A small multi-label image tagger, trained from scratch.
Training: adamw at rate 0.0014, 14700 steps, batches of 256.
Data: 101725 training examples, 37.0 epochs.
Rows from block 9, named by matrix and row number. Rows with one number belong to one attention dimension. Each number is 128 + 32 x the weight over its row's rms, rounded and kept within 0 to 255. All counts start at 0. After the name is the row's rms in percent of the matrix's.
# q: attention query, key and value (stacked) (model.blocks.9.attn.qkv.weight, 384x128, the q third), inputs 0-127
# k: attention query, key and value (stacked) (model.blocks.9.attn.qkv.weight, 384x128, the k third), inputs 0-127
q.101 100 [125  88 107 168 150  99 146 130 175 120 131 113 162 149 127 146 105 114 143  85 129 144 180 107 131 102 130 138  91 147 139  20 155 138 134 116  78 133 152 126 127 101 107  47 128 113 133 172 181 100 133 129 173  79 143 166 108 194 168 143  78 122 160 110  98  66 119 134 110 214 170 176 134 142 120 121 152 134 121 116 102 122 169 146 147 109 108 125 110 119 132 143 109  74 143 161  94 101 136 105 153 220 179 172 126 139  83  92 168 175 168 194 100 149 119  72 132 128 136 130 145 149 103 107 107  92 172 136]
k.101 102 [151  87 154 115 130 154 142  88 195 100 122 167 132 127  99 109 148 180 108 167 136 188 130 175 148 186 121  83 209 145 132 112 115 102 145 129  99 138 119 175 148 157 185 125  96 153 128 119 140 157 121 201 109 138  54  70  75 131 124  93 147 164 102 116 136 128 185  91 167 108 162 171 142 150 219  90 118 147 104 115 159 132  82 168 124 115 117 105 121 188  98  85 186 113 111 117 134  78  82 118  99 138  69 132 142  86 114 163 176 105 108 150 128 114  98 149 139 153 105 128 113 124 179 136 133 130  93 109]
q.102 117 [126 107 118 147 127 120 162  96 168 124 144 131 121 142 151 122 109 106 148  84 132 145 171  84 141 108 132 126  97 113 162  26 130  89 138 138  65 144 162 142 105 124 113  73 144 116  89 180 160 123 133 118 153  56 126 139 132 192 162 150 125 113 178 139  83  47 103 124 143 178 188 188 120 123 117 101 128 138 114 113  75 131 183 114  99 131 115 118  95 122 108 152 102  87 129 154  61  70 110  89 117 218 186 154 144 139  98 111 138 183 132 170 112 169 132  97 132 174 156 160 139 159 121 115 123 103 183 132]
k.102 108 [154  96 128 128 154 144 112  80 180 101 152 122 153 125 109 102 145 173 138 149 127 188 155 138 151 176 115  94 191 170 138 140 120 103 128 147 126 120 116 166 157 130 184 156 116 159 136 101 114 194 112 205 127 117  62  97 103 151  92  82 156 151 130  77 158 141 176  96 146  80 131 133 145 149 178 101 136 144  87  84 189 124  56 144 165 155 136 109 104 169 102  40 176 143 110  93 114 100 130 122 120 165  88 152 149 133 164 178 170 103 113 136 116  86 118 184 158 136  67 112 104 109 153 148 143 126 107  77]
q.103 112 [127 160 146 110 122 151 108 158  91 142 117 125 123 115 111 131 142 150 111 173 126 103  75 163 111 154 134 119 157 129 101 234 112 151 124 124 191 115 102 121 143 145 144 195 105 147 160  80  96 141 115 132  87 196 123 102 140  59  98  99 143 136  87 133 172 207 156 128 124  73  71  62 146 138 130 160 113 124 142 138 179 118  82 129 152 131 134 142 156 144 138 103 154 175 133 113 182 170 140 164 133  35  78 101 109 110 165 140 107  69 109  82 159  88 131 161 114  84 104 100 106  91 139 139 135 166  82 124]
k.103 104 [107 155 120 143 107  94 146 178  64 162 123 115 122 135 152 154 113  77 128  91 129  68 118 115 104  79 143 178  66  83 109 135 146 151 105 119 137 130 132  81 100 124  68 109 152  89 120 149 137  75 142  52 136 140 204 178 149  92 145 171 107 110 130 159 109 122  87 173  95 170 122 118 113 105  61 160 129 123 163 169  78 127 202 104  98 114 127 151 151  73 163 198  74 128 138 146 131 164 144 134 147  88 161 105 110 146 107  85  70 155 150 111 131 163 156  81 102 114 170 132 156 144  86 111 121 133 146 166]
q.104 110 [120 156 141 120 125 129 110 163  98 147 115 122 142 114  95 136 135 149 102 166 120 101  82 166 113 144 143 146 134 144  79 214 136 176 114 112 200 109  98 104 145 136 129 185 112 153 173  71  98 131 132 136 116 204 137 122 129  64 110 106 135 138  77 110 179 202 157 138 104  76  73  69 148 148 129 161 120 123 141 134 179 128  77 142 160 132 132 135 165 133 150 111 152 175 134 103 200 179 158 163 144  42  70 102 117 121 151 141 114  67 129  85 135  83 124 154 126  86 100  98 121  95 117 133 129 157  73 119]
k.104 103 [101 147 131 122  98 110 148 165  76 153 105 124  93 138 149 149 118  85 103 100 136  57  84 113 114  81 139 165  75  74 108 117 133 158 115 106 138 131 139  91 106 134  93  99 150 101 120 171 147  63 144  62 132 145 186 159 147  93 168 167 107 102 125 180  95 108  82 163 122 179 120 124  96 102  75 138 122 116 166 179  79 135 202 120  83  90 125 145 153  76 158 201  90 100 128 164 135 150 123 142 132  84 166 105 122 127 101  84  93 149 149 129 138 172 148  72 103 130 195 146 168 149 107 115 113 137 146 189]
q.105 092 [120 172 154 111  97 156 107 152  87 152 111 138 102 119 105 121 152 132 109 157 129 115  58 140 119 167 142 126 139 111 103 251 115 143 126 137 195 114 101 123 114 145 138 199 126 146 141  84  80 154 121 125  87 194 109 103 157  73  99 121 156 137  81 146 166 202 136 125 126  54  77  83 152 129 121 152 103 126 148 130 154 119  85 122 135 157 147 146 151 131 129 121 141 192 126 101 167 167 149 137 117  33  90  89 133 113 171 143  86  89  92  65 158 104 130 157 116 117 103 119 106  99 124 139 146 157  79 115]
k.105 089 [ 87 161 112 133 118  91 128 172  52 162 124 105 118 141 152 148 107  79 126  83 126  69 115  84  99  68 150 180  61  87 113 153 149 151  99 125 159 117 135  70 111 113  86 112 168 106 110 149 131 100 153  62 149 120 210 188 173 101 145 163 124 117 156 148 120 128  79 165  96 155 108  93 107 108  51 158 125 108 153 137  88 131 190 102 118 132 138 134 132  51 150 161  73 127 127 120 120 178 166 155 165  96 171 112 129 162 122 107  74 141 159 107 119 151 170  95 129 122 164 130 157 142  94 125 135 127 159 154]
q.106 089 [ 93 205 141 176  86 132 140 175 120 186 111 123 178 120  97 149  99 108 101 133  97 115  65  80 126 170 159 184  23 138  98 139 160 181 106 131 134 142 101 108  73 123  55 173  94 159 176  97 111 103 133 124 146 154 159 150 152 119 147 158 146  92  88 137 121 133  96 137  60 122 157 123 121 167 102 172 149  93 142 106 105 109 123 118 127 146 112 124 162 119 182 178  99 183 173 126 160 197 175 118 113 117 139 101 132 135 142 117  59 107 130 108 115 119 105 128 129 186 136 164 143 118  94 103 112 160 111 145]
k.106 092 [111  85 125 112  98 107 148  96 109 105 135 128  58 178 111 120 133 102  51  98 136 147  74  91 155 109 173 166 137 117  78 140 166 177 103 122 147 117 126  86 163 150 179  67 192 145 123 171  78  94 154 125 145 184 137 142 153  94 163 139 138  98  80 133  75 136 143 101 163 131 110 171 141 108 188  70 109 142 161 134 140 128 129 131 111  77 145 120 153  89 133 108 107  64  63 119 160 144 114 143 162  80 154 105 175 119 116 190 142 134 144 141 121 163 168 130 153 116 136 138 206 187  99 143 142  88  92 137]
q.107 105 [157  65 120  79 155 145 101  94 127  84 143 156  62 112 142  96 160 147 158 130 159 150 167 163 139 117 102  54 239 117 157 167  88  70 148 145 133 118 138 155 171 134 206 108 164 102  67 164 127 175 107 128  77  98  91  87 123 124 112  99 123 163 139 137 136 126 146 113 201 131  90 102 134 108 154  78 104 145 120 133 146 141 136 119 123 121 155 140  92 133  62  94 152 105  73 116  95  55  80 146 128 106 106 144 125 123 118 159 159 131 105 135 165 149 153 126 128  78 124  97 109 143 167 163 171 111 147 104]
k.107 107 [142 176 121 166 142 159 115 157 121 163 140 119 192  79 153 128 115 137 199 135 126 110 198 143  95 123  99 116  84 130 176 122 103  86 148 152 118 118 135 144  81 107  69 183  65 105 132  75 158 157 112 127 124  81 150 126 127 153  96 121 127 148 179 122 180 127 120 166  87 117 140  95 107 158  56 201 137 121 101 102 119 118 128 108 153 196 123 141 113 146 125 152 107 195 195 123  86 136 161 103  96 170 114 151  74 158 151  64 100 137 114 112 120  84 102 132 115 145 114 119  48  79 126 107 114 165 160 115]
q.108 080 [ 76 199 130 169 110 126 136 194 135 178 123 137 177 113  74 138  88 107  86 115  92 124  86  81 118 177 170 176  16 146  95 127 179 153 116 125 118 140 106 113  83 139  65 164 110 164 170 121 104 101 124 116 138 144 146 159 160 113 167 154 137  93  97 139 113 103  79 127  85 140 172  89 130 187 102 159 156  93 144  84  73 100 140 108 119 120 108 128 163 115 185 196 102 182 164 122 155 190 153 128 138 106 146 121 147 129 124 133  78 106 129 122 126 131 112 127 145 170 146 165 144 114  85 108 106 158 126 132]
k.108 082 [133  75 120 123  81 119 163  78 106 108 165 145  44 173  99 102 136 110  54  84 157 171 104  83 163 124 144 168 137 116  97 141 172 171 118 136 137 106 125  95 155 143 207  69 187 156 134 139  89  87 152 151 137 189 124 143 132  97 161 120 152  93  93 121  84 143 148  93 179 124 109 193 116 126 192  55 106 151 145 129 154 120 122 122 115  91 137 124 158 118 138  93 134  45  71 120 140 120 122 128 135  75 149 107 162 120 118 177 127 147 137 130 116 150 153 142 144 135 136 142 181 177 100 147 141  97  74 133]
q.109 095 [132  93 108 163 156 104 147 138 165 108 122 123 159 137 134 154 111 109 168  96 138 140 173  96 139 107 131 125  96 156 146  48 149 135 153 124  89 137 172 128 139  83  91  35 118 121 141 177 170  88 131 120 146 101 150 159 110 194 160 140  58  97 128 119  91  78 119 110 105 237 172 163 154 135 142 110 139 127 130 117 104 116 185 144 154 102 108 121 117 124 139 156 114 106 148 166 110 116 128 106 141 211 173 176  96 123  70  90 161 172 141 207 118 126 105  61 118 101 135 127 143 145 114  97 105  82 158 147]
k.109 100 [147  79 157 135 140 154 150 100 189 115 124 185 141 111  99 118 140 177 125 173 140 203 137 190 160 177 141  98 204 130 131 111 132 112 146 133  87 151 120 164 128 148 171 116  96 148 130 104 138 151 131 204 104 149  76  84  73 122 129 104 128 150  86 111 133 120 208  87 161 123 162 197 149 149 223 106 110 142 124 106 144 124  80 169 134 122 118  82 119 185 110  94 169 111 123 120 143  86  65 111 110 134  56 112 131  88 113 159 145 117 108 147 105 123  90 140 136 144  99 146 119 128 174 137 138 106  83 103]
q.110 102 [151 136 142  89 119 160  98 115 100 132 127 141  80 127 138 112 170 148 133 157 141 130  77 145 122 163 114  86 192 111 133 246  74 102 132 148 181 121 106 150 123 166 187 181 127 122 107 122  76 201 109 133  71 155  78  85 160  96  83 114 155 150 117 145 167 175 139 105 163  54  75  87 134 104 135 117 112 147 133 129 159 116  91 114 119 147 158 135 107 148  82  84 150 159  99  93 138 121 120 137 118  65 103  90 149 114 173 153 105  93  83  81 174 122 150 177 116 120 108 121 102 112 161 165 166 142 112 115]
k.110 105 [110 185 110 143 125 100  98 177  63 164 141 102 144 105 168 152 117  91 156  92 113  86 151  92  97  86 126 157  49 111 123 143 130 115 107 129 160 129 126  94 100 122  54 163 144 108 117 127 120 136 147  64 138  96 199 193 172 114 123 165 130 133 185 143 157 128  75 164  78 136 120  67 113 115  28 177 141  92 126 129  86 132 161  74 128 160 139 139 117  79 136 160  69 175 157 124 116 173 179 132 160 132 159 137 114 173 150  90  80 145 154 102 129 123 149 125 129 116 141 136 117 109  94 114 139 146 176 127]
q.111 116 [129 105 128 145 141 125 146  96 170 128 132 137 115 132 156 128 113  95 160  86 138 145 164  87 145 120 122 116 109 125 167  53 122  98 151 146  68 146 157 156 104 122 114  72 142  98  91 187 157 124 110 126 132  56 119 134 124 198 147 157 118 111 169 145  78  53 103 111 135 182 191 180 124 116 125  95 133 137 117 113  69 118 186 118 105 126 116 118  92 122 102 162  97  99 141 162  50  73 112  89 117 217 193 152 133 136  97  98 131 185 122 178 125 173 122  90 120 165 142 158 134 159 126 106 126 102 189 140]
k.111 111 [153 103 121 135 154 144 120  98 171 102 155 137 157 121 100 100 133 172 150 146 118 201 164 137 147 173 131 102 188 177 138 149 125  97 124 166 110 132 114 155 142 139 166 145 113 153 138 106 103 200 124 212 127 122  76 101 104 142  97  95 149 149 118  73 157 137 180  93 148  87 138 156 150 156 181 101 124 133  91  73 175 115  50 131 181 160 134  98 114 174 105  55 170 152 101  92 109 107 117 114 122 156  82 142 137 134 164 193 142 106 105 129 111  99 106 192 162 138  64 117 106 124 150 141 142 118  97  60]
q.112 094 [ 97 188 143 111  76 125 138 125 100 174 141 143 132 105 109  98 122 129  66 147  97 109  82 143 124 133 148 190  99  97  99 163 131 128  88 127 156 127  92 113 108 152 124 222 120 153 140  57  90 127 156 124 144 167 134 132 141  48 114 123 205 143 128 140 157 165 123 164 117  44 110  95  88 137 113 163 122 110 128 136 135 152  79  98  93 158 149 123 170 123 153 140 132 155 112  95 168 165 143 151 102  70  70  72 151 135 174 162  75  90 129  65 109 133 136 185 163 184 127 146 128 119 125 134 136 169  87 114]
k.112 095 [ 99 151 100 117 107 113 114 122  74 121 136  60  79 160 152 128 107  77 103  85 117  59  92  50 113  87 111 159  70 126 121 151 142 183 129 112 171  91 147  88 154 105 132 100 178 123 141 166 102  80 114  67 163 139 164 156 187 148 130 147 134  79 138 145  71 130  63 149 121 126  74  74 117 103  64 127 145 132 146 158 139 125 171 107 105 103 138 168 147  65 152 154  96 107 115 153 132 147 190 152 140 120 217 131 142 149 140 118 146 142 138 143 155 149 175 105 115 111 153 118 158 156  84 129 128 131 147 171]
q.113 106 [132  95 113 153 138 111 153 101 169 116 137 126 127 145 145 132 115 105 157  86 135 148 178  92 143 111 117 124 115 127 159  25 127  93 136 143  67 148 156 146 118 111 116  60 149 109  96 178 161 114 130 127 158  68 126 149 119 199 156 149 101 114 175 133  82  52 111 123 132 188 185 196 119 116 128 102 141 133 115 117  83 128 184 122 113 125 117 120  93 111 114 153 105  81 131 149  72  75 113  94 122 225 191 168 141 139  88 103 151 179 140 179 113 159 125  86 127 159 146 151 143 158 127 114 122  96 184 139]
k.113 098 [153 103 132 116 151 158 117  82 186 106 136 145 144 116 110 107 133 176 139 167 129 196 153 152 156 179 116  84 200 169 149 127 109  86 138 151 111 136 132 170 150 130 172 147 101 154 137  97 111 185 118 207 121 114  52  86  87 154 103  89 147 150 117  89 151 138 180  91 152  89 141 158 149 152 191 103 130 131  92  80 168 126  60 140 165 144 120  97 105 181 101  64 179 137 114 107 126  88 103 122 107 172  79 145 145 112 146 179 171 107 106 142 122 100  96 172 156 133  78 122 105 118 161 143 136 126  97  80]
q.114 104 [130  98 104 155 194 108 103 185 115 107 122  85 174 134  97 156 113 115 138 100 142 112 174 140 106  85 140 111 103 145  92  71 167 166 140  96 126 109 155 100 156 105 112  64 121 137 157 163 160 106 133 129 157 109 176 160 124 153 177 142  49 126 136 110 139 123 140 143 108 224 115 127 187 157 105 140 121 115 132 129 140 129 154 163 206  93 106 141 131  95 145 127 122 105 148 151 126 153 149 119 198 159 157 195  86 138  91  96 195 130 171 172 121  89 119  75 107  38 108  79 125 117  92 104  99 121 139 129]
k.114 105 [158  55 157 115  89 132 162 113 176 156 105 197 131 112  86 137 156 162  81 174 172 146 101 212 113 152 130 115 196 116 130  95 129 107 123 114  96 154 114 142 112 162 171 109 100 117 115 118 186 127 129 172 104 147  78  88  48 104 141 112 125 182  93 141 156 133 177 143 147 146 166 203 103 145 196 104 113 146 113 149 128 137 122 202 115 136 128 110 128 166 121 117 183  89 121 122 130  85  60 119  86 113  59  98 129  89  87 123 119  97 146 131  96 121 108 115 118 171 147 124 138 104 171 155 131 125 105 136]
q.115 118 [125 100 123 152 135 118 149 103 174 123 131 138 123 138 148 123 105  94 161  82 135 152 168  83 141 121 123 125 102 122 158  48 131  88 140 145  66 145 157 147 103 130 109  75 140 107  94 187 158 119 126 122 148  54 119 149 127 194 161 152 116 114 174 141  86  50 101 109 134 181 195 186 117 120 127 100 137 135 122 108  64 125 181 117 103 129 116 119  93 122 107 167 102  89 137 151  60  75 110  80 124 216 187 157 139 137  92 108 133 181 132 174 117 173 127  91 131 164 142 159 136 162 113 112 122 100 184 139]
k.115 111 [158  96 131 133 142 138 117  93 172  98 155 136 149 128 100 100 140 169 141 150 125 199 163 141 153 177 123 102 188 165 145 143 119  94 125 159 116 127 124 156 159 140 187 153 120 164 139 105 111 193 116 217 124 116  68  98 109 140 106  89 159 151 125  76 161 130 182  93 152  81 129 146 150 151 186 100 122 139  88  79 176 122  46 135 172 161 137 101 110 170 100  54 168 144 102  90 115 102 116 120 120 156  84 148 150 136 158 180 161  98 102 127 120  95 110 188 155 142  67 120 107 120 155 142 145 132 100  71]
q.116 107 [120  97 114 168 115 106 154 103 183 132 137 140 151 141 133 126 101 118 130  93 121 150 166  96 130 125 124 159  84 129 151  19 144  97 124 143  67 144 152 144 109 133 104  83 127 110 113 158 173 117 143 138 174  51 116 141 105 180 161 147 126 127 187 125  97  51 105 121 118 165 200 174  85 124 127 114 157 141 102 108  77 122 166 127 107 122 109 113  93 128 130 155 104  66 142 141  74  72 131 109 122 220 165 154 154 138  95 114 141 184 160 182  88 159 126 118 150 197 142 167 142 154 113 107 110 113 174 135]
k.116 102 [172 102 143 117 147 159 111  91 181  60 143 128 115 144 105  91 136 158 128 155 124 198 141 133 163 187 116  86 200 168 145 133 104 107 140 140 110 119 119 176 169 152 191 137 129 165 145 136  94 176 103 196 117 127  55  84 117 158 105 108 147 124 116 103 124 131 172  84 169  96 114 138 155 146 201  83 129 144  93 101 175 121  66 128 146 137 133 120 118 172 100  72 174 143  91 119 111  91 110 104 118 140 114 148 158 101 156 193 194  96  90 141 151 114 106 182 141 128  81 107 109 142 158 146 139 133  91  83]
q.117 091 [132  82 105 144 164  93 151 104 168  97 129 117 156 142 147 146 101 122 150  92 127 134 191 118 131  90 120 129 114 143 145  15 156 135 140 120  71 134 164 124 148 104 113  46 138 113 123 174 184  99 135 131 172  80 140 162  96 176 167 130  79 119 160 106  89  64 124 136 122 221 163 170 125 138 138 109 141 127 116 129 106 129 177 145 139 106 111 113 117 121 133 135 117  84 132 156  98 102 115 116 151 213 167 185 110 140  79 104 179 175 153 199 105 146 113  61 133 122 138 129 145 157 122 118 108  86 161 135]
k.117 092 [152  90 153 117 136 161 150  92 197 100 123 167 151 121 101 109 140 181 130 184 139 179 144 181 159 186 120  80 198 146 150 106 115 101 155 133  92 144 120 183 140 137 177 132  94 143 137 109 147 151 109 201 102 133  57  66  76 151 116  98 138 149 103 112 131 129 187  91 152 120 166 185 144 151 217 100 115 149 117 118 158 131  82 168 129 124 117 105 114 191 111  86 188 114 127 128 133  81  79 100  93 158  75 131 133  91 124 146 169 121 105 151 126 114  78 150 134 147 109 136  97 118 172 126 119 123  91 120]
q.118 097 [128  95 102 159 167  95 136 134 165 115 125 110 160 141 121 155 105 105 145  85 129 129 184 108 137 103 133 136  94 151 125  30 163 138 136 114  88 129 161 118 145  91  97  43 134 113 142 175 178  78 135 119 164  85 157 162 104 185 171 140  65 101 148 113  96  76 118 135 100 221 167 163 152 148 121 123 144 119 118 125 106 127 173 147 159  99 107 120 122 111 149 141 111  93 158 163 106 127 136 110 157 208 180 181 110 141  77 101 176 168 166 196 102 133 113  68 117 104 138 122 148 147 100 103  98 104 161 137]
k.118 098 [151  78 156 114 126 154 156  92 202 114 115 183 125 118  97 114 151 176 110 179 141 181 121 184 148 179 133  93 204 138 128 109 113 108 151 124  91 145 114 163 134 141 181 114 101 140 129 114 157 144 128 208 110 142  52  67  66 135 128  94 140 155  90 123 129 124 191  92 165 120 159 194 139 144 217  95 109 143 117 114 151 127  91 172 121 110 123 103 120 192 110  90 187 104 116 119 143  88  70 111  97 127  67 120 133  91 105 155 156 108 109 144 102 122  91 147 138 157 116 132 121 127 170 135 126 124 101 121]
q.119 090 [129  74  96 132 186  89 123 119 145  92 140 102 159 141 139 132 114 125 140  98 133 126 207 144 117  53 118 122 121 141 129   7 152 128 123  88  74 119 158 109 172 109 120  62 144 126 127 165 186  90 156 142 180  70 164 162  95 158 166 120  98 134 170  97 114  81 137 150 121 189 136 154 126 136 124 117 137 136 109 136 133 172 149 159 156  95 120 117 116 111 133 114 131  61 119 152 103  99 114 128 168 202 160 190 117 147  89 118 194 169 176 188 107 128 132  92 148 109 141 106 150 152 115 123 108 104 161 134]
k.119 086 [178  97 151 104 115 159 145 111 206 104 104 162 141 133 104 121 156 170 115 189 146 149 115 192 131 182 111  70 186 159 157  94 104 108 161  97  93 139 107 183 119 137 161 149  81 128 143 110 173 144  99 177 109 132  54  68  73 173 126  95 127 149 103 130 143 131 154 122 147 126 150 166 126 138 191  96 140 142  95 158 156 133 105 179 127 131 125 135 112 201 101  99 200 103 142 155 128  83  82  86  73 160  87 119 128  79 119 114 179 102 105 138 128 100  86 135  99 152 127 113 101 100 184 135 104 149 119 130]
q.120 088 [119 186 148 134  57 158 125 137 116 180 131 142  85 119 103 112 138 112  96 147 125 129  56  94 128 179 147 162 101 101 139 217 103 111  98 165 156 146  93 138  74 157 128 212 123 137 125  89  77 175 116 121 109 149 106 109 160  94  87 150 193 119 126 161 142 151 108 123 120  48 133 125 110 117 112 144 132 123 133 115 110 101 116  86  89 182 142 130 126 122 113 150 110 157 129  91 140 141 147 112  92  84 107  61 175 126 171 142  50  98 100  66 129 141 150 182 119 206 115 168 107 106 129 136 150 162 102 122]
k.120 088 [ 83 143  88 119 128 108  80 126  51 117 152  66  94 129 152 127 109 104 123  75 100 102 110  44 120  89 124 165  82 120 113 156 143 159  99 151 179 100 155  80 163 103 110 122 184 136 120 140  69 129 137  80 164 127 165 175 205 125 110 144 126 108 157 126 101 138  86 145 129 128  78  68 119 113  67 139 136 115 142  92 119 129 148  82 148 136 148 133 141  62 146 136  85 154  87 110 130 162 189 167 153 121 189 149 148 181 155 161 103 126 132 138 138 140 199 131 167 111 117 130 170 164  71 139 164 118 149 117]
q.121 106 [131 159 160  70  76 131 158  57 123 116 140 151  67 112 184 103 158 125 120 139 126 108  98 110 156 132  93 143 163 104 159 164  76  88 108 149 138 155 120 152 127 140 155 179 158 116  84  91  93 130 130 129 122 161  84 114 141 105  76 128 190 121 128 148 107 145 127 144 148  40 121 142  64  62 132  97 131 139 123 159 141 146 108  99  40 155 163 118 146 129  98 111 130 151  91 118 141 104  83 144  47 118 109  59 152 124 173 148  97 137  88  94 140 163 140 169 147 197 147 158 143 139 181 164 156 108  99 133]
k.121 110 [ 82 207 110 133 171 135 105 124 108 139 131  60 133 137 176 139  95 108 162 110  77  98 155  45 136  98 113 142  62 147 144 150 120 148 138 133 154 124 151 118 124  60  74 152 134 111 139 130  81 133 122  76 166  89 164 145 196 195 109 141 131  82 150 124 102 131  69 126  97 116 113  59 143 102  57 161 161  88 130 113 128 122 137  65 157 128 126 140 105 104 138 150  70 156 148 139 132 169 197 145 151 191 195 136 111 145 157 126 141 182 117 150 147 131 154 143 141  90 118 143 116 145  99 112 116 127 166 143]
q.122 105 [139  96 116 151 136 116 157  94 175 113 143 137 124 136 159 129 107 112 157  92 131 148 184  92 138 111 131 126 120 122 160  26 126  89 137 134  68 142 163 146 120 122 114  61 143 110 101 189 164 122 134 129 156  53 125 145 112 195 162 156 108 116 177 133  86  46 107 128 136 191 187 190 116 115 130  96 141 136 116 118  86 127 181 121 101 127 113 124  98 124 104 147 108  75 134 150  71  77 109  96 130 216 180 164 135 135  90 111 137 177 141 170 112 162 120  94 142 166 151 155 136 156 131 108 122  99 183 135]
k.122 099 [159  98 133 126 152 141 118  83 190  96 147 132 148 118 103 104 139 173 142 157 119 195 156 150 156 181 116  88 192 174 148 130 118  94 139 157 108 125 119 174 157 138 184 153 108 154 142 103 116 186 109 205 119 119  53  83  95 158 100  96 149 149 128  90 151 129 182  83 147  91 135 149 150 149 192 104 124 137  93  82 177 121  58 148 164 145 130 102 113 178 101  60 169 147 116 109 121  95 108 118 117 171  81 152 143 118 148 171 173 106 104 140 122  95 100 184 160 139  80 127  98 113 155 136 135 121  94  84]
q.123 119 [122 109  96 192 137 119  96 177 126 163 123  81 178 142  67 141 107 111 107 117 144 120 149 128  76 123 151 134  44 139 113  69 151 135 130 119 104 112 135 107 115 130 109 105 108 132 164 151 169 166 137 143 161  62 161 151 123 151 177 150 101 155 184 126 181 105 119 133  97 178 136 124 151 170  78 171 141 139 117  97 105 117 145 147 201 134 105 133  92  98 123 144 113  76 168 120  83 123 183  99 201 174 162 193 144 143 108  95 164 116 195 156 103  85 146 116 106 112  91 121 102  96  79  83  98 167 171 136]
k.123 117 [186  53 137  96  95 105 114 117 134 100 120 161  97 114  78 119 170 140  67 145 174 151  73 203 107 160 132 107 212 125 136 109 131 104  90 122 108 135 112 128 161 193 187 126 156 124  98 151 141 153 120 159 110 144  57 118  93  98 126 122 128 184 114 144 148 141 161 164 156 139 117 178 113 138 173  84 128 148  90 151 143 129 130 183 115 163 148 131 128 123 107 107 182 120  66 100 113  80  72 122 102  83  87 116 171 109 116 177 137  44 139 113 124 121 151 130 111 173 115  81 155 114 156 167 148 134  95 108]
q.124 104 [139 159 150  71 125 160 106 146  69 111 124 135  95 118 129 121 159 144 122 164 138 117  86 160 133 140 120 105 181 114 106 231 106 152 128 115 185 116 105 125 143 132 163 183 128 146 132  96  82 142 121 125  86 202 122 103 150  75  85 104 150 128  77 136 154 198 149 140 148  74  67  91 155 116 143 125 102 116 142 157 186 139  89 124 127 130 159 141 150 133 126  96 155 184 101 111 183 160 122 162 115  27  93  83 106 111 166 159 112  87  91  75 157 103 133 159 122  82 117  99 115 109 155 154 146 137  78 126]
k.124 101 [ 93 178 107 146 131 108 127 168  73 185 123 112 142 117 159 166 109 100 149  97 127  56 121 104  86  58 137 169  51  99 119 134 143 146 119 116 146 125 135  86  94  92  60 123 127 101 117 118 148  98 147  49 144 112 210 168 148 109 141 146 100 119 146 149 135 122  82 166  85 149 131  92 109 113  45 180 146 106 159 151  79 126 178 116 119 130 138 143 130  86 153 177  85 135 176 140 137 178 160 151 146 123 156 118 107 155 114  56  77 169 160 115 113 141 156  81 104 115 156 142 129 113  96 117 126 116 174 159]
q.125 099 [139 163 147  86 111 169 121 113 104 136 133 150  77 123 149 106 149 148 139 169 134 126  77 140 133 179 122  85 188 119 137 246  81  95 143 156 179 127 106 155 116 169 154 184 117 125 108 120  74 181 105 122  65 157  86  93 166  97  95 122 162 135 110 142 149 175 133 108 164  54  86  92 131 105 152 126 112 138 150 125 145 107  98 102 108 145 156 134 127 159  96 107 143 182 116 101 136 129 100 134  99  66  93  80 142 109 168 145  72  83  72  64 179 139 137 167 123 134 108 124  95 111 163 157 164 139 111 107]
k.125 099 [ 97 183 102 155 132  96 102 172  61 159 155  94 132 118 158 144 110  81 154  70 109 101 159  80 115  75 135 174  43 115 125 154 136 125  98 160 161 115 134  87 112 113  61 148 157 116 131 126 102 118 144  84 137 112 206 195 184 107 120 163 136 117 183 124 142 127  88 155  80 132 112  74 126 114  36 179 125 106 131 111  96 129 145  73 141 146 134 139 136  66 150 159  65 161 151 128 118 168 174 138 167 122 163 149 105 173 147 103  79 155 144 103 124 135 149 133 141 104 146 142 138 132  78 104 123 139 150 128]
q.126 103 [118 187 150  39 167 133 178  99 106  99 152 146  92 105 169  98 114 121 146 108  80  85 130 121 162 105 125 116 139 112 123  92 113 115 119  85 102 141 120 135 149 177 118 170 154 157 113 159 112  67 111 107 123 163 156 142 178 108 128 113 160  80 105 140  64 122 129 171 139  99 113 109 107 110 131 108 142  91 133 165 142 165 129  81  23 107 163 126 196 132 142 131 126 182  97 132 158 137   9 146  80 119 138  95 108 157 132 150 120 113  83  86 185 180 124 127 153 143 162 113 147 168 151 167 131 112 122 127]
k.126 103 [ 71 150  86 148 105 136 167 103 139 178 148  90 128 135 153 116 111 132 141 104 102 108 174  39 157  75 100 171  49 141 157 159 153 160 148 138 140  90 113 101 118  38 117 127 135 116 157  83 118  82 138 119 187 136 162 128 138 179 109  87 161  62 119  78  87 146  96 115 115  94 146 116 108 118  97 153 150 108 135 126 159 138 107 100 114  87 115 142 151 150 175 116 136 100 161 164 148 139 181 157 106 181 178 109  98 146 132  86 137 230 119 143 115 144 129 165 142 116 167 162 168 144  94  99  89 135 136 159]
q.127 102 [139 114 114 166 125 135  78 107 132 139 124  90 118 133 123 135 157 122 126 132 174 126 166 132 110 130 131 115 135 120 146 188  92  73 147 182 172 125 134 146 131 155 131 119 116  82 132 132 130 231 134 138 124  48  91 122 116 142 114 149  98 184 204 140 192 138 153 110 122 123  81 133 150 109 121 166 135 157 128 106 124  98 142 119 219 170 138 136  60 119  49 108 120  69 145 104  84 101 183 105 180 189 109 168 158 128 136 102 136 101 151 117 136  99 138 136  94 102  34 114  90  96 111  97 133 140 156 128]
k.127 101 [144 107 152 137 107  86  48 152 111 115 116 127 116  69 108 144 155 107  96 127 142 140 122 190 108 152 127 123 168 156 176 128 101  73  68 174 141 177 130 153 132 167 125 183 167  99  97 149 130 190  79 160  90  95  85 155 144 106  73 165 135 186 193 172 169 113 137 169 116 152 121 102 136 115  85 174 123 141  92 100  94 119 136 134 158 200 134 101 109  67 108 156 121 198  93 106 111  75 119 122 143 116 100 149 125 121 132 165  83  30 125 115 133 115 172 138 149 153 113 107 137 110 128 135 144 145 147 103]